{
  "crop_scale_min": 1,
  "targets": ["family"],
  "hidden_act": "swiglu",
  "layer_scale_init": 0.1,
  "inner_norm": false,
  "pooling": "mean",
  "eps": 1e-08,
  "max_grad_norm": 1.0,
  "ema_decay": 0.99,
  "max_steps": 15100,
  "final_lr_fraction": 0
}
Rows from block 2 of a small image classifier, named by matrix and row number. Rows with one number belong to one neuron. Each number is 500 + 40 x the weight over its row's rms, rounded and kept within 0 to 999. All counts start at 0. Numbers have three digits each.
After each neuron's rows are labels from the 100 images, of 14976, where the neuron reaches its largest size: "strongest on" is what is common among them. Only what is clearly more common there than usual is listed. The data: photos of plants and fungi (iNaturalist). In brackets: how many of the 100, against the usual share in percent.
# gate: MLP gate (model.blocks.2.mlp.gate.weight, 1024x256), inputs 0-127
# fc1: MLP up (model.blocks.2.mlp.fc1.weight, 1024x256), inputs 0-127
# fc2: MLP down (model.blocks.2.mlp.fc2.weight, 256x1024, transposed), outputs 0-127

gate.215:545558509509479496513518441477459577494579488469493503458494538456535556477468398471564504482462527470467462528504451499513435495564562477475526471507559505504478438558450511524485449533513522522606483424438524497444512498486482571494475445450558451446573525588513527455526501451512454520475514556490439471459499507455489490487524554510493584502548463534521427549512461522526495528483
fc1.215:497447547465463513545553438527477512521512498451511441546496551462508519467491435483477632491506559543588522564518508448464488383489563508513576428518507493471498517501480460482587502499569552512489465471490518409484493515502526555534444468564563447424494558470551503542550505666532546511471470447513421542502492504485511473519479568495539517486510479477504412511526440504490592455498
fc2.215:582445530449535435403507453504473564493520499583467526506504504508491542508486549525535498484515525545479505481502462405488526546454565457507567415467414444529469482541542461467467540566513482487530569518521489456537531484470453566559531506519491487510506499465413546479425534532581535516467503524523493485537500569588539481470413477471479474474478508500458444428477491462465484516555
strongest on: order Asterales (37 vs 11.1); family: Asteraceae (37 vs 10.8)

gate.496:461533575480501487517480473482531537470462470530545454516502527508486472469522513565531494527490497572467467564542501479440458598528454450532474515567484546559499477533439512466567525482464497467533480529475550490506535490510426473498461505475451498523515494560457488452521488512476492484563497408465499502565482481470537438481486573454555498508447567564571527515506523428466450442424
fc1.496:407515517442545493460516434438488530526559590459488501499570469524474513556468500531515495513507487484477529480489453537407515537531448490501546449593484562501526548487486451515449534547447539472552557529447528468480512588523480490525457458491463548406464462547488500469486573400520487585485476452508460449517508433496485509525386565534438542401506515506566483542565571431457454493504
fc2.496:499506504464446544524542553472502461497469449571545570552496509503504548495467495509489488442495440506554493478398480557581480578521543500488475461536470457503519495511415529504508523507475523510511484424519503495489475552580495546538467539557504446544514515639518405426459500484524488536468542586502471560603475505445548518511467501571458462464505439472452458559469443499466557473527
strongest on: order Fagales (28 vs 3.1)

gate.610:482497420468572566554502463396521484518542473473562486422493548547407460419479466569482518468503524499498509520534510549503505527405558485489506499536451436479533549536456569469488457593491452521542572525463500506511504489486459508541462512491508503534523549479449471533489470519398576448468445596487500481477488575442544487504564489542536473555535497529549569559512432445507543494509
fc1.610:546543500461516432534528517459513541482432541530521489609451560466545532522478527507530540464437468507496436481424470406576513480525522521539500488501506475504471417513548487506545513481470581517434493446518496470475471516524516460472476498508573477522575512494549554467502536511487518552550522498502504464440412455498509480514515559443449485432416442511471463472485591509429489475536
fc2.610:505479564428458556411465485521503507471507466464501405520493495503544551519487510491515535555502582558482487421434439497445582439514615537480428445566527504512483470435527483504568539525492458434515524473538497538512477502525514451517537518538509486531473458590533482497530498492503525450435467447493533487569507434461457458481545482488455573456498508498489536441518510496455519614531
strongest on: order Caryophyllales (26 vs 7.6); family: Cactaceae (25 vs 3.3)

gate.107:437524508487497505479458540486508555463489515533483448467468502579585565633476538496534477443543521518492451543471520509530432554526550539475473459545546466506542453569477545501472503520541550469472493526483465568509517539510502527480500507514504493455488512474485459462530491409520551418444521517535510551512568556462531492487465543527615509551489448439507516442486520452583470443482
fc1.107:427494499481532499507519485505495448484562399521531606501567523519467534523517518521471464479514438543509547433544502481500495569520539537537590486460580508469504487496542531500534468527497525549501453535470509439508510509420518492489432513469509412603516514494538580550496449496587527510447571543449456541494487423532519508492462433495509430470552512542587429520536425472487460495516
fc2.107:471522552521500544492474547473577514473507491498487511481461511504428449480459471626496514514521491522503516427519545517507513456514544423510497431496539476456486393480506559473485558480458503468511519531457478496438442427474511494495533526564529493569513518497553540539591536546482450498470500522520500579552558523461517565486535476490474499503517411434494601548483475528520422531515
strongest on: kingdom Fungi (30 vs 3.2); phylum Basidiomycota (27 vs 1.9); class Agaricomycetes (27 vs 1.9)

gate.551:531493526550528485507514618433509491567457530496402464536478518497534507491451505420558556415540563527551536520541535527512435527551507527536486492573440471485479494524454515469508545454439568503523517522544570535469547457487406448529497495541494546499526505432533548511440509462495494460499517520536520515492516532501606551515448506506436521564476500476451450439494429490466475520457
fc1.551:533499525499521561466447383531468506436493458548497528510490526514465591502507470497518516544553534605541546560591427509499603509497517523518554470452544461533517459453482505486560502525485439485510494553515514499497457477449504451476478557482470527585494518507447527537515560434461501445517522511518425509465383501421528434526491544459525472429429525504512499526528474532547487522504
fc2.551:499521552513472479562480471482475477468507499570514447449486511480518464482399524568518508477537506411444563436478511571456493608466534501426495605497523458473479446469491541485504460512518512427491528512487544487534418494512414516515527513521577510511531469477527545500460495600469447502537524443453520415580494496522459592495476557475506519551462491475516505501518560544496494500465
strongest on: order Asterales (30 vs 11.1); family: Asteraceae (30 vs 10.8)

gate.177:503522533402475521441506469434511448478540435549448529536502451516469521561467537473391520550541559537524520494476474459553441494600505471472460477499508488514413485466517453490534522496536495433514472500519482500425521513532439490484481588485560479500526489528476441517488497435589485522494511425543525516468520410495479487486498490538487512502530506545461528573453511488556457436520
fc1.177:545522543509471438494523546416504425497556542467500510502507448532494543440467478369481507533526494539542406501510513477498432514448519478459531581474518461457568572510487516481411521582557510494482506594536549496526482501446511489569508470425455534520445451515431453485500470481525530492539522501491507520599513534466528472440468495499510550501553489456498541480433471472519473571418
fc2.177:531472501464452514491546477495557547483494498524563512472592447461486434473539575489563517495546471435493474499569419446513500402495498496483461470486514460461512419517485545492470521510482492444471520543484494447406445444463495483474436544481431414507497515530479499485481463516541464485581447410455462554512551509484538481409465496528558466461485526458528523452490458529455541509510
strongest on: order Caryophyllales (34 vs 7.6); family: Cactaceae (30 vs 3.3)

gate.543:513531444419477513522518537516492459447484514518493454435477473477496482455476514525466514536493470494537495532493471489502513490492522581471519488513579533459531522446517494442425500582500482568524542559462510470378540565506377501496551548479512493469560501474481501529427489471503527532518465459427429465487532484457539521473509592470496538453421543529490362523511504498430545516544
fc1.543:443518578471528544534510554539491432569572535459519400466528554472527524501516499486444471502509467525528506503439493557489494484455504555494486437570526422522523506445497496473495494471487471500517479529495514468525555553488493474541542412505444582442496571489522473504559472541487485548424433458448455575564523525499575518503458518496439450431434487518493506506541398519461549424528
fc2.543:476466487490479514557487456409539574538527517513446505485453565504515561458486497448526509484433564442495528476450456426508545505487488488469560595513513525477508429539473498458453482477483505513483552440511461492493466506530502497490411527481549467512533526467538492439440433489482496528433543443600499499570468501497541540471432443514384408542455472401460471444422483490515575530477
strongest on: order Asterales (38 vs 11.1); family: Asteraceae (38 vs 10.8)

gate.447:510382447528497448480527544478521454406540507566506481497492485517487516511478504492499454526491502493474519519449543499480471517575507461483525494472582543566501480493567498513470472522481492473466572475525413416525513562412489519501493476426514437459525578498519530503520565434507494485501506462483494487560506503485526510486478532508517538522547442477467474515529513499453465512528
fc1.447:544549515495543514478527515445485521450559481417521522553531457536534455541492482519496550494420480513505484527420578522481493556547648475468497564544547478511569496453467481567527506450446449563528603469475521610527482523468499523431480520439529440503517450401444518485519465484540532436493536475536453518476441519508496477492465532541479509525551471536514459547556599576516461494549
fc2.447:480475497494484400513540476476553582509455510469603500477504499539515534465471525472447478643456511575445509558491532462456484574546571474490410506464503541525489518537480483528498461437505496506528550543545501492456458464492505532571546532506487491526457450453567443492579481548493445489499433500526492466554508468581451459511457520481587524533493562521451465480472470475497519563582
strongest on: order Caryophyllales (30 vs 7.6)

gate.367:589565551430522537476484520487536538522511442532494516511514617527475501512473506435566443515506466442456548500510456501460460518525477522528474503505506521543505508506435496483437469493507432423499564477509479494536517451542432474463515543485564493520429490567536529512510495480577576460502481471486528447549568517478485530507430493415579492474463540534503491475529458537542462518468
fc1.367:455513460478502473513487477593444497501456480470511484466481511555490501497471488443518458483518474486430456538470469480516473443475492531551491501480496552470448470563526508483581564558509517552395581539490511515607496479504419517465528433488476478454581501497486512456504440455454539530499510573453485497415485461490512509472480453519527513529608506592498510473498534569542576473556
fc2.367:511511473394528504568460473476469547580517538506458500460500440459463503474501523518552378525519554485559508451512533489463523510541460489474477504463475498512472608401501476552484478500481574609499562522532510494447458455458453509471510479522412508473498456489560461496446503449476587528513489451489496425487501488542450529501528494454483490481520525454464429498543478483509515513439
strongest on: class Polypodiopsida (25 vs 4.4)