From a checkpoint of a small image classifier.
Training: soap at rate 0.0024, 15100 steps, batches of 64, held-out accuracy 34%.
Rows from block 3, named by matrix and row number. Rows with one number belong to one neuron. Each number is 128 + 32 x the weight over its row's rms, rounded and kept within 0 to 255. All counts start at 0. Numbers have three digits each.
# gate: MLP gate (model.blocks.3.mlp.gate.weight, 1024x256), inputs 0-85
# fc1: MLP up (model.blocks.3.mlp.fc1.weight, 1024x256), inputs 0-85
# fc2: MLP down (model.blocks.3.mlp.fc2.weight, 256x1024, transposed), outputs 0-85
gate.624:132165101112171174116117172121129119146189150139090031169093148152126154131102123189128140149059124077088130164201114070146132150126140136153095084117081172133141125146169154124066146134130152124188178123131178132080141133133109168119104201155071114113088135
fc1.624:109100151127174136144099105141137091068147174114143178096064086096159173108104080057120141060159065124130137166204134079126162113149094082120100093063085156148154167172114110135177139150117152119127194153150127119112169152107119112141064085128125104073147161
fc2.624:196111126119115167153110119128158091128134122132141166157140061176142126107154100123159094081194115069166104149169070078131151105106081143183069117132144135190145145112118120106052129154147157144151079168120135111125119138075148088135098150159143165120125159
gate.625:112101102121122131164161127078160153102131153144132136123094126142141132165102147162067126132081100089144136130155056116107178074142133106137180149095112114068172152109092080076147171136173118118153128101154097090158161106132134111188123116092185138129151197
fc1.625:113116100087093143147108102052098131082114191075107125082127113109132107144143047112068093103107133108101125146090130117118134182143173135122162179088096155096161130162079099110098155115145095114112134142164117097147142155097102120118128103095144142118158168
fc2.625:157115102126137086038135122104126138160095124102130126068090176135155158103136114111070154070135110101100110077143113086150143164126133110134132175159134178109079152087121163162043104122114093056171194192105166091092188136120132111101055131091132171170155150
gate.626:130124110192215135124094096104162132110159064143112089144118095138154067141128097122115095173139101132131174093143158140125128103104098110158077194121126181139121095122136194163067129144153105150117120145174085159135119064124085121124084144148109149142111110
fc1.626:118078112131136101164126144070200070138180122145130174117129101153190113141141074141140096148187087063152237103153179141124125119122112158152095135165128070168140152076110151150128080153107129127130137133088069143149152104142105157095088053115171126102061151
fc2.626:130097083108125173107098117118140136172080166156104130119127141126125127111159085196109069126143091128149115117119172172151073101145141078163139124120069136147130185175198120211128162099059123149152147104093096174180136138140126151136088174154146153066112100
gate.627:026105127102171122118063132182088113116080101170117131130107125105118131073165094124105077149126169089151090110145140101118131101201146217098106042107197128172135105111129153067159127171192131166123140139144125158109164133118123153094110114172165153098138156
fc1.627:131136115106157138138129116091147088166158147150126082129141145149142101128079173094138108120184093151190182131129111188141152178123114131147120140148066132135124111105113151156067122140076156114123151080119118151088088126158139058165171114117119068117176110
fc2.627:190152140173129113158149153088189116114106138088149140143152167092150160093155145100167159114211111090175143058093143185114144162135124110098152128118138161170091130094165136136129140128127072156090114172118085143105144134050129134113135128168161145112158110
gate.628:164157162110119072138163056157132137115070156143142183083106103104114088167094135160114071147049123127096105137154137091162099175154133100164147067085107174076138112116140082077137084123118172092164168163137154172099141165151141134146118180116158124170112109
fc1.628:099130117181141136180160143070116172126169131124109144116139094154166108131133076093136145057138158111142117106090131145137098101179162129085129102146154084099154162159127178109113145119069149105069110127139112064150133096124159143099062140159157198106113119
fc2.628:175170100169153101123150140136143123174156073084100133201156127188107110053089119072152097067091145125128107146096108125095095114156114070142133158137074147108153198096098120146120120152162145132131066120110142128164091138109119169086072145113086143147138108
gate.629:079103082109128213121122179103118127126068204098076079189101120080124110096132142181114200121177107090133144137113112084068095127139097156152128118168162153143118113105142153136196149136147171133123178113105063137159100140114102116105142165123148165140109122
fc1.629:166080145127133151119090178146179166096145165153079146100146151080142163105171143150167173105179129088069077153156141136101145106148073127127127162139131070177154130171066135161103144135133130089107146156201104126114217078170091167115175117130160112146107144
fc2.629:174129084114091084110117133131162137109158152108112103125130081125087135072055110106063170174113114161122136129112114128152080243122110101122128132166134122127114209099086157120139048102125169123143135099127102135117131107136142140092148165169185099150108160
gate.630:121147168133121169132146093144135169162058108142076105110129174195085137127161170107128095145102107206136107062069134091142139140159121145120102234127126105159120137097130165104099181117181106076141168124107132110109116078124155129144136073136121160113099114
fc1.630:160139137164171144074080075170131171139108130092115130106118133182054096136105135158101196154142158103078150082141063171118101125132119078165123101147225202076101137118100074159117114150145173116096078130160166162182093119100090145125140098117112089178101167
fc2.630:174165126137136166138107119166109154139159146154118111103141156185134109088116106156134155128134180110120097183096129181091096116063106132202169130100100127156088122133169105162086165131137106115168113123109159094133150043132124155096118193119134138121168118
gate.631:120149145127117155074046107100084108072136192054109196103124187150125124091102130146139215177118124161090134156118185127087073137133151153130107086107140155087099188097153063127166139146043124145137118143176103162102113158154122130165091145101117140085146168
fc1.631:084050144117156096112123140127137099113089066174124121156149087129124166111118089110176083120171150114164036155088085100111109143104148110117121143139083102168123136173133114119094069146162179155101117174114133185145153098102128128027145135139143131159124184
fc2.631:191134107114097102102136130133122100136143104176116135113060097153099094059052140171152114105096109113133154205134118156166101094056135151108175155125112097132109088124202113118096166136114093106179156134113133154145146169090158097133063159125188140137153106
gate.632:093069097128101118218177093152145140102130114127174137090140094158050149137125137099085078090029093147089112123110171122086126158137081128077171163084157096136174102138150117117120148166171104194133055133139103172117156104088084132112127138143094188119222169
fc1.632:156145154128132051153180145084125157173167108159066127117101082116141152048104089106170122094145121095196037079172174153150110133163134137138132103087155141127155179083157098037103142146134171095124084128108152139092111164084140083130135133164090150071092102
fc2.632:136057099090170131123090122211178109111201185140161140164091090135076141143091187164092164157105139124118106172100169115129095106159152102092115093122102159096127088133075126074170167126104164139107122098132120142133094116134128085123078167099145113138157131
gate.633:144128090188144141132138119191134101081085170095092109170155132099097136101079107129144132115100170160104142134092125126170178082088119087138158146135062150084064173118137174025136144098163118109118140083158072113129133094153132127146148155125162146131131114
fc1.633:088159177113165139131121109102088133112161088195118145118088115136195159187156100139150149150153120157122153154096104129165155152112137140151173070119145115176199083104103130150143093106086144150173129132159188176112115100068112122098070100160112099127116116
fc2.633:108129054126183140140095152152128143142092142140132155157124148109169126138185134104079136184085114099090217057130091089160092156176097157121112172194149092151123151152160139118091189095193149092085123119153144103107105166152094132159111101145124090119038133
gate.634:187123125108200133117088055157091130172081084165123096087122106077125123043124067136120146107113110093100187144151105133148085071081117131125140083145140186121107099135100141154117125102145126169167131149145096064154174074160082156086123113107128141116192108
fc1.634:197133091121185144135117117173136162176172153101163154070177098087136126080131088113077126184137081127118152135121156119174114081122084065104130128148152138140124149121138113143155163142121140117177128100192054065128101121148107120122160131083128154079152136
fc2.634:139153114134132100130169244127189132141107179134151124112107118146141133094104105103115112112145149114113085184123106076092150121099099179111155151121136105114072139106175204097128139151122115090122119100102111149104166096121173096092212141101152175134133099