config = dict(
    model='image classifier',
    dataset='photos of plants and fungi (iNaturalist)',
    norm_position='pre',
    parallel_block=True,
    width=256,
    loss='binary_cross_entropy',
    residual_init='none',
    optimizer='soap',
    grad_clip=1.0,
    steps=15100,
    epochs=10.7,
    lr_schedule='cosine',
    adamw_weight_decay_other_params=0.01,
)
Rows from block 3 of a small image classifier, named by matrix and row number. Rows with one number belong to one neuron. Each number is 500 + 50 x the weight over its row's rms, rounded and kept within 0 to 999. All counts start at 0. Numbers have three digits each. After the name is the row's rms in percent of the matrix's.
After each neuron's rows are labels from the 100 images, of 14976, where the neuron reaches its largest size: "strongest on" is what is common among them; "patch colour" is the nearest of a few named colours to the mean colour under the peak. Only what is clearly more common there than usual is listed. The data: photos of plants and fungi (iNaturalist).
# gate: MLP gate (model.blocks.3.mlp.gate.weight, 1024x256), inputs 86-171
# fc1: MLP up (model.blocks.3.mlp.fc1.weight, 1024x256), inputs 86-171
# fc2: MLP down (model.blocks.3.mlp.fc2.weight, 256x1024, transposed), outputs 86-171

gate.98 114:458588442399470535572449512526517504499500408414455520488482493557568451494535478505455553510414437536491517426535450482453508465470514489403465478497386525381491472454410531494462476474435459463419551544572453427500519505414522532578490560498552536496443413
fc1.98 121:569452603474486535639473528516515552462501453408422447492490413558591449445541417514402530510454532429453577499499565475447536477480486461461418394457509525447541498476598519469499473567483472480531411534400514528483471573553471621570509462449501495498554471
fc2.98 109:482600519478440543551488514533528540424464578458486459485598577486487486551465616483594533550474490478463526607419558472515600532553550476452504505491588538431468431427556536471494509500441458424548551426403445592481467404475557526394465479364411560485517481
strongest on: class Liliopsida
patch colour: brown

gate.671 088:565391485544462551449516541574444508447542535475536512415435461459543539576505461463483438464501548434516519539496446528442441528437482479427371478526389477555474552535486459523517471524502510468590514551493499451497540467473543573506428488379424515415511493
fc1.671 083:521562521503503495507437456543569576459537498476453506624496564520432509464511588553498467512536492514464527472465474475492549432554448515495516389499557515530536486625470534456466508532447488474446510532414559511580558440537515482496536508558499502599510489
fc2.671 080:518567404503436438504533517475476562474447509585514450427582539493573395469583508411496466643534541623467460500551539549571519469452481475574528523573543518581498446480531569456503483565497562522446460500482526536498546523502477424538553542458514476580500441
strongest on: order Asterales; family: Asteraceae
patch colour: orange; yellow

gate.650 101:357580447492404505558537434483468483543505497530548507467510505496503534502508523559444445539395527493537499453601507478435632467495445489592444478523477481457507417521526453518558480468437494546608582556505519520513525414542453499497494592490400509546517425
fc1.650 104:532419502559542587462504662473499505473523498512436456536555486445558505548503492543452577554508540445444512585456457529571478600534534506440567549519585490420453480378423500465525421507555517514509476455568384440522539599468491512518459512509502437476498529
fc2.650 102:555456590589590468464496438501462552501528549433489507487444510503584508469517613462503526400514444510485560426520503562568573500512409499467507389535455473479441553520424521513517447560427575622496540520492508538507474493494471447557499523507441487542424468
strongest on: order Caryophyllales; family: Cactaceae
patch colour: brown

gate.33 113:543478438507488500562538506556526511501503481551447500447521470497461500494582589566509387516456443591460526519514494417458512507461446412534548493399461545519456443462551495466569456511524393476565536453473529444597447467413469527593558493463468474523446438
fc1.33 109:508439538493509527550489401465446501520478394517600564546451556490472523549466442531500523552466479495507479474509514529409475450496376606507479547545582475516465532503502491516596473529493397498548532486436520500546614491564495530511459469526473471628478469
fc2.33 104:554502555436555631537445474504361492424547526583423411536528481575408506555537557532533561391457432576448494424539576466561392546458396458535539513569523459490518455461488438556469538537601549552496512507551548512568460517441468465431469462575481471549478459
strongest on: order Caryophyllales; family: Cactaceae; text has "cactus"
patch colour: grey

gate.431 103:576487588583509579507569524442520494602546510523544524579575492481497525528510482470542554414428535502510419481552467445490450386410522528508469580508543579550465463493513544491535456500564472542596552528520524530461589478463480551544496515561513552590561527
fc1.431 106:506552543563481515471481482533373493527487513452496505477485579541500586477549461518537502591496493508487473522413454563476501480502514448524571586635507524599525506505580444491543485500509625480464532393422490525521587519441396534530580506526449428449564498
fc2.431 109:636543534440567502481446454499551525488506420397558471513503495547406499525536414508470506617593395505606498499423455480525526463410554450466510569547547467534507506447510597516487457446478559448409481502415520461537536594481509434611452515555476508382469517
strongest on: kingdom Fungi
patch colour: pink

gate.66 083:563492529491489413448550415456471548550525471509471508558571488512567452603503453492502505508462499419435507488441438445590529590501478577451550487503495438488466523489415452510434537565514398513590524582472448502507544512570561571395553457438499568480480482
fc1.66 075:457461539447535409476460495459455571448487528403446556477489486436495487488552547467526427513479507588547510493464579569534583531478419467469405539446566552473437523477423534453438437380520606472484481529513505565565540540582565563472428480572518439533546460
fc2.66 082:580571402494558555544570424489488497495555548498474581453566557494364469449509458507575476528455569457530406536516546539495560472540525568513464473481483487478510539441545460543448483571575519537476536451385535511539476467534589550454458550499460498496499589
strongest on: kingdom Fungi; class Agaricomycetes; phylum Basidiomycota
patch colour: black

gate.759 092:545475541499484402548565471448522489407496553364476495591455539497514500563486478524552517401486575530579417474509537424492502528477535467481492512521588567543531469423529378498547541483417484521479550484427502490489451445466514512527570472382511364481515474
fc1.759 097:557486508469458507511542525484430534542426528401462568489513507452543515527603540552577500529464441431517433497518550419530410530563456447543514606529461584514589515489425345510572489592504524585476532532430426533477471462457445493540517522439506413463462526
fc2.759 093:481385571516542495652511555495447558527502488471552509465495501528554525450499518582541509418458511500443490607410568565484479517414497510379490549481455502487468551534463474437445494462423393472610562539513499478492493461455562648503406473507500421573543571
strongest on: kingdom Fungi; phylum Basidiomycota; class Agaricomycetes
patch colour: pink

gate.642 090:536455476503532513571558481564490513491544560408533612470511533574465620467496567506578477466422520424553506488597453443424506512500459530542490494376489418509464470421474440417441501461532594539568476487506453399456487540541481511554603550483479547518487558
fc1.642 092:561466472478440483422486524588557462495544598624468482455460496466543426502496437434436520516542479441498513497484536558547372474378572482431579517586564512492523469465512502427479595585521509607515522432545483544494548503486534526507442525450441486516540543
fc2.642 092:553499500550466533534498414487541488538550475529544557460511492504542474475492430503586528404568504596476518571460460512513381510571577554480537490624494487562589574553566564583482591577615494593507532403431433499504400461485506542484511477518446393549456544
strongest on: order Caryophyllales; family: Cactaceae; text has "cactus"
patch colour: grey

gate.175 113:453482488538484466454587536532419550477523526490511489476576458467556495483455325450432521497516481464488575468424509481488527429532529433453448471551601452441520480439510470469403498476446483561433499540546527470511464551566469498529544441525509473423433394
fc1.175 108:582521549530546517499465551560472455466521542445479475511582474407562507594481470527601581536518466488506433455486465484458474487528439528523606475519499587545593532496517514501559546512527578530440389428483577506441471593559482547581458433548456453445525534
fc2.175 096:460515482481439529461503474504446495556528535516586490460543549445546446540578540503466518458433511405527441590513526437569462518426527503515512457441514442419429594465483434489498507509462525522487438518529489513488477456518613370524413560550484457557549540
strongest on: order Asterales; family: Asteraceae
patch colour: pink

gate.373 100:534562431507521453445420522476608493511524480548590537484437449471506564542493441476438582596437519515536548473524534513434525510556447509585562484536512459583422587437600405444449547472502446557470462423544521423438455498484547505464489606541417609537560466
fc1.373 113:501529597549503543469505525489446495525519492439381505488448513464537475382479428544523437502546549495531566529480465515527387540522582462448504460524559477467487500443465561614519469547465523454552500614487493476526472467457565490508394443477513404460550544
fc2.373 105:510546491509485538487460571467471408477450525516532569495363491428462408535564492519505471420471508600484519376569491541584587579500563466456475488525498499572509509522454551531510520451368532457473479492476513496481544490513508555576457528495531519527516532
strongest on: order Caryophyllales; family: Cactaceae; text has "cactus"
patch colour: brown

gate.184 101:529546476542632535447474478570498457464509549450462514489488498376435487468626501529472502500459475602511527433517493557500505466482494490519499544507490465460516534555553527550529369496500476529477533529497470488436502520548403517461499580535495554508516506
fc1.184 100:424490408553524514536497469551515472526508433595459476416603493508493409493470542495528534413488471570470503474539544470496403452508515449442543426478463478456450541473517507563525449545446532534605482564558547478504492547486561437499485484567444569512454491
fc2.184 102:512529522542494565424512571465494563436550521509558559527542441455525528486435448539483430547478509453504462427569517556506559489419525561545393573506495457475502510476423425510451415562552542523418517399453622478573603563553475497390440528531443524523461456
strongest on: family: Cactaceae; order Asparagales; family: Asparagaceae
patch colour: brown

gate.310 095:607476549490427440492487508529518570416577532565536498499452442566522545549483555604471561574529485482471436551471477545542491528472509542548502486398554465548532426511575576466572552450494497392479479479587516542544559521457480497512502456383471548506570516
fc1.310 087:449444509546537487533463495540486467541463396445489486522458498448486566480481497467510530429521490471598501427572536447436502496501528445402617447593415458579472561501465471598416557463529512520490519527543549500518580553446391517387452540505502461535546447
fc2.310 091:497492507529543591498508484549583382504424458484525470562561474444539552488523490578492511460541526501508543518464543529461530511586521545466417488530432443429547450492433456392531500592535527543471539517476504479502526483546560517564501529447488439412513543
strongest on: kingdom Fungi
patch colour: grey

gate.307 112:481487451479586567459478551616471476538486527484509425476494499465450550448543436499503512481485482572492553493523588569528526507510454508497443407599665616571533527419531507497551466473484383411511437492461551498459567557441442566586518568540567512496521467
fc1.307 108:466512471600393579448483498428442485513533502522587479536458553534617467519378437486506414512648599520401512535485642496490538465416508469509469489508525547548568511522484537404516526568472483487474503501520491553532501485489508477466462474504522590494488496
fc2.307 108:481470515368416501532491488451529414472419520485493512461418467492556478498489409553434491535506442526472552519476571512440442453439373446525563427532476596465492603468542582497522507435433529501437473631422533520425526533538583540480535602512503526412499481
strongest on: class Liliopsida
patch colour: grey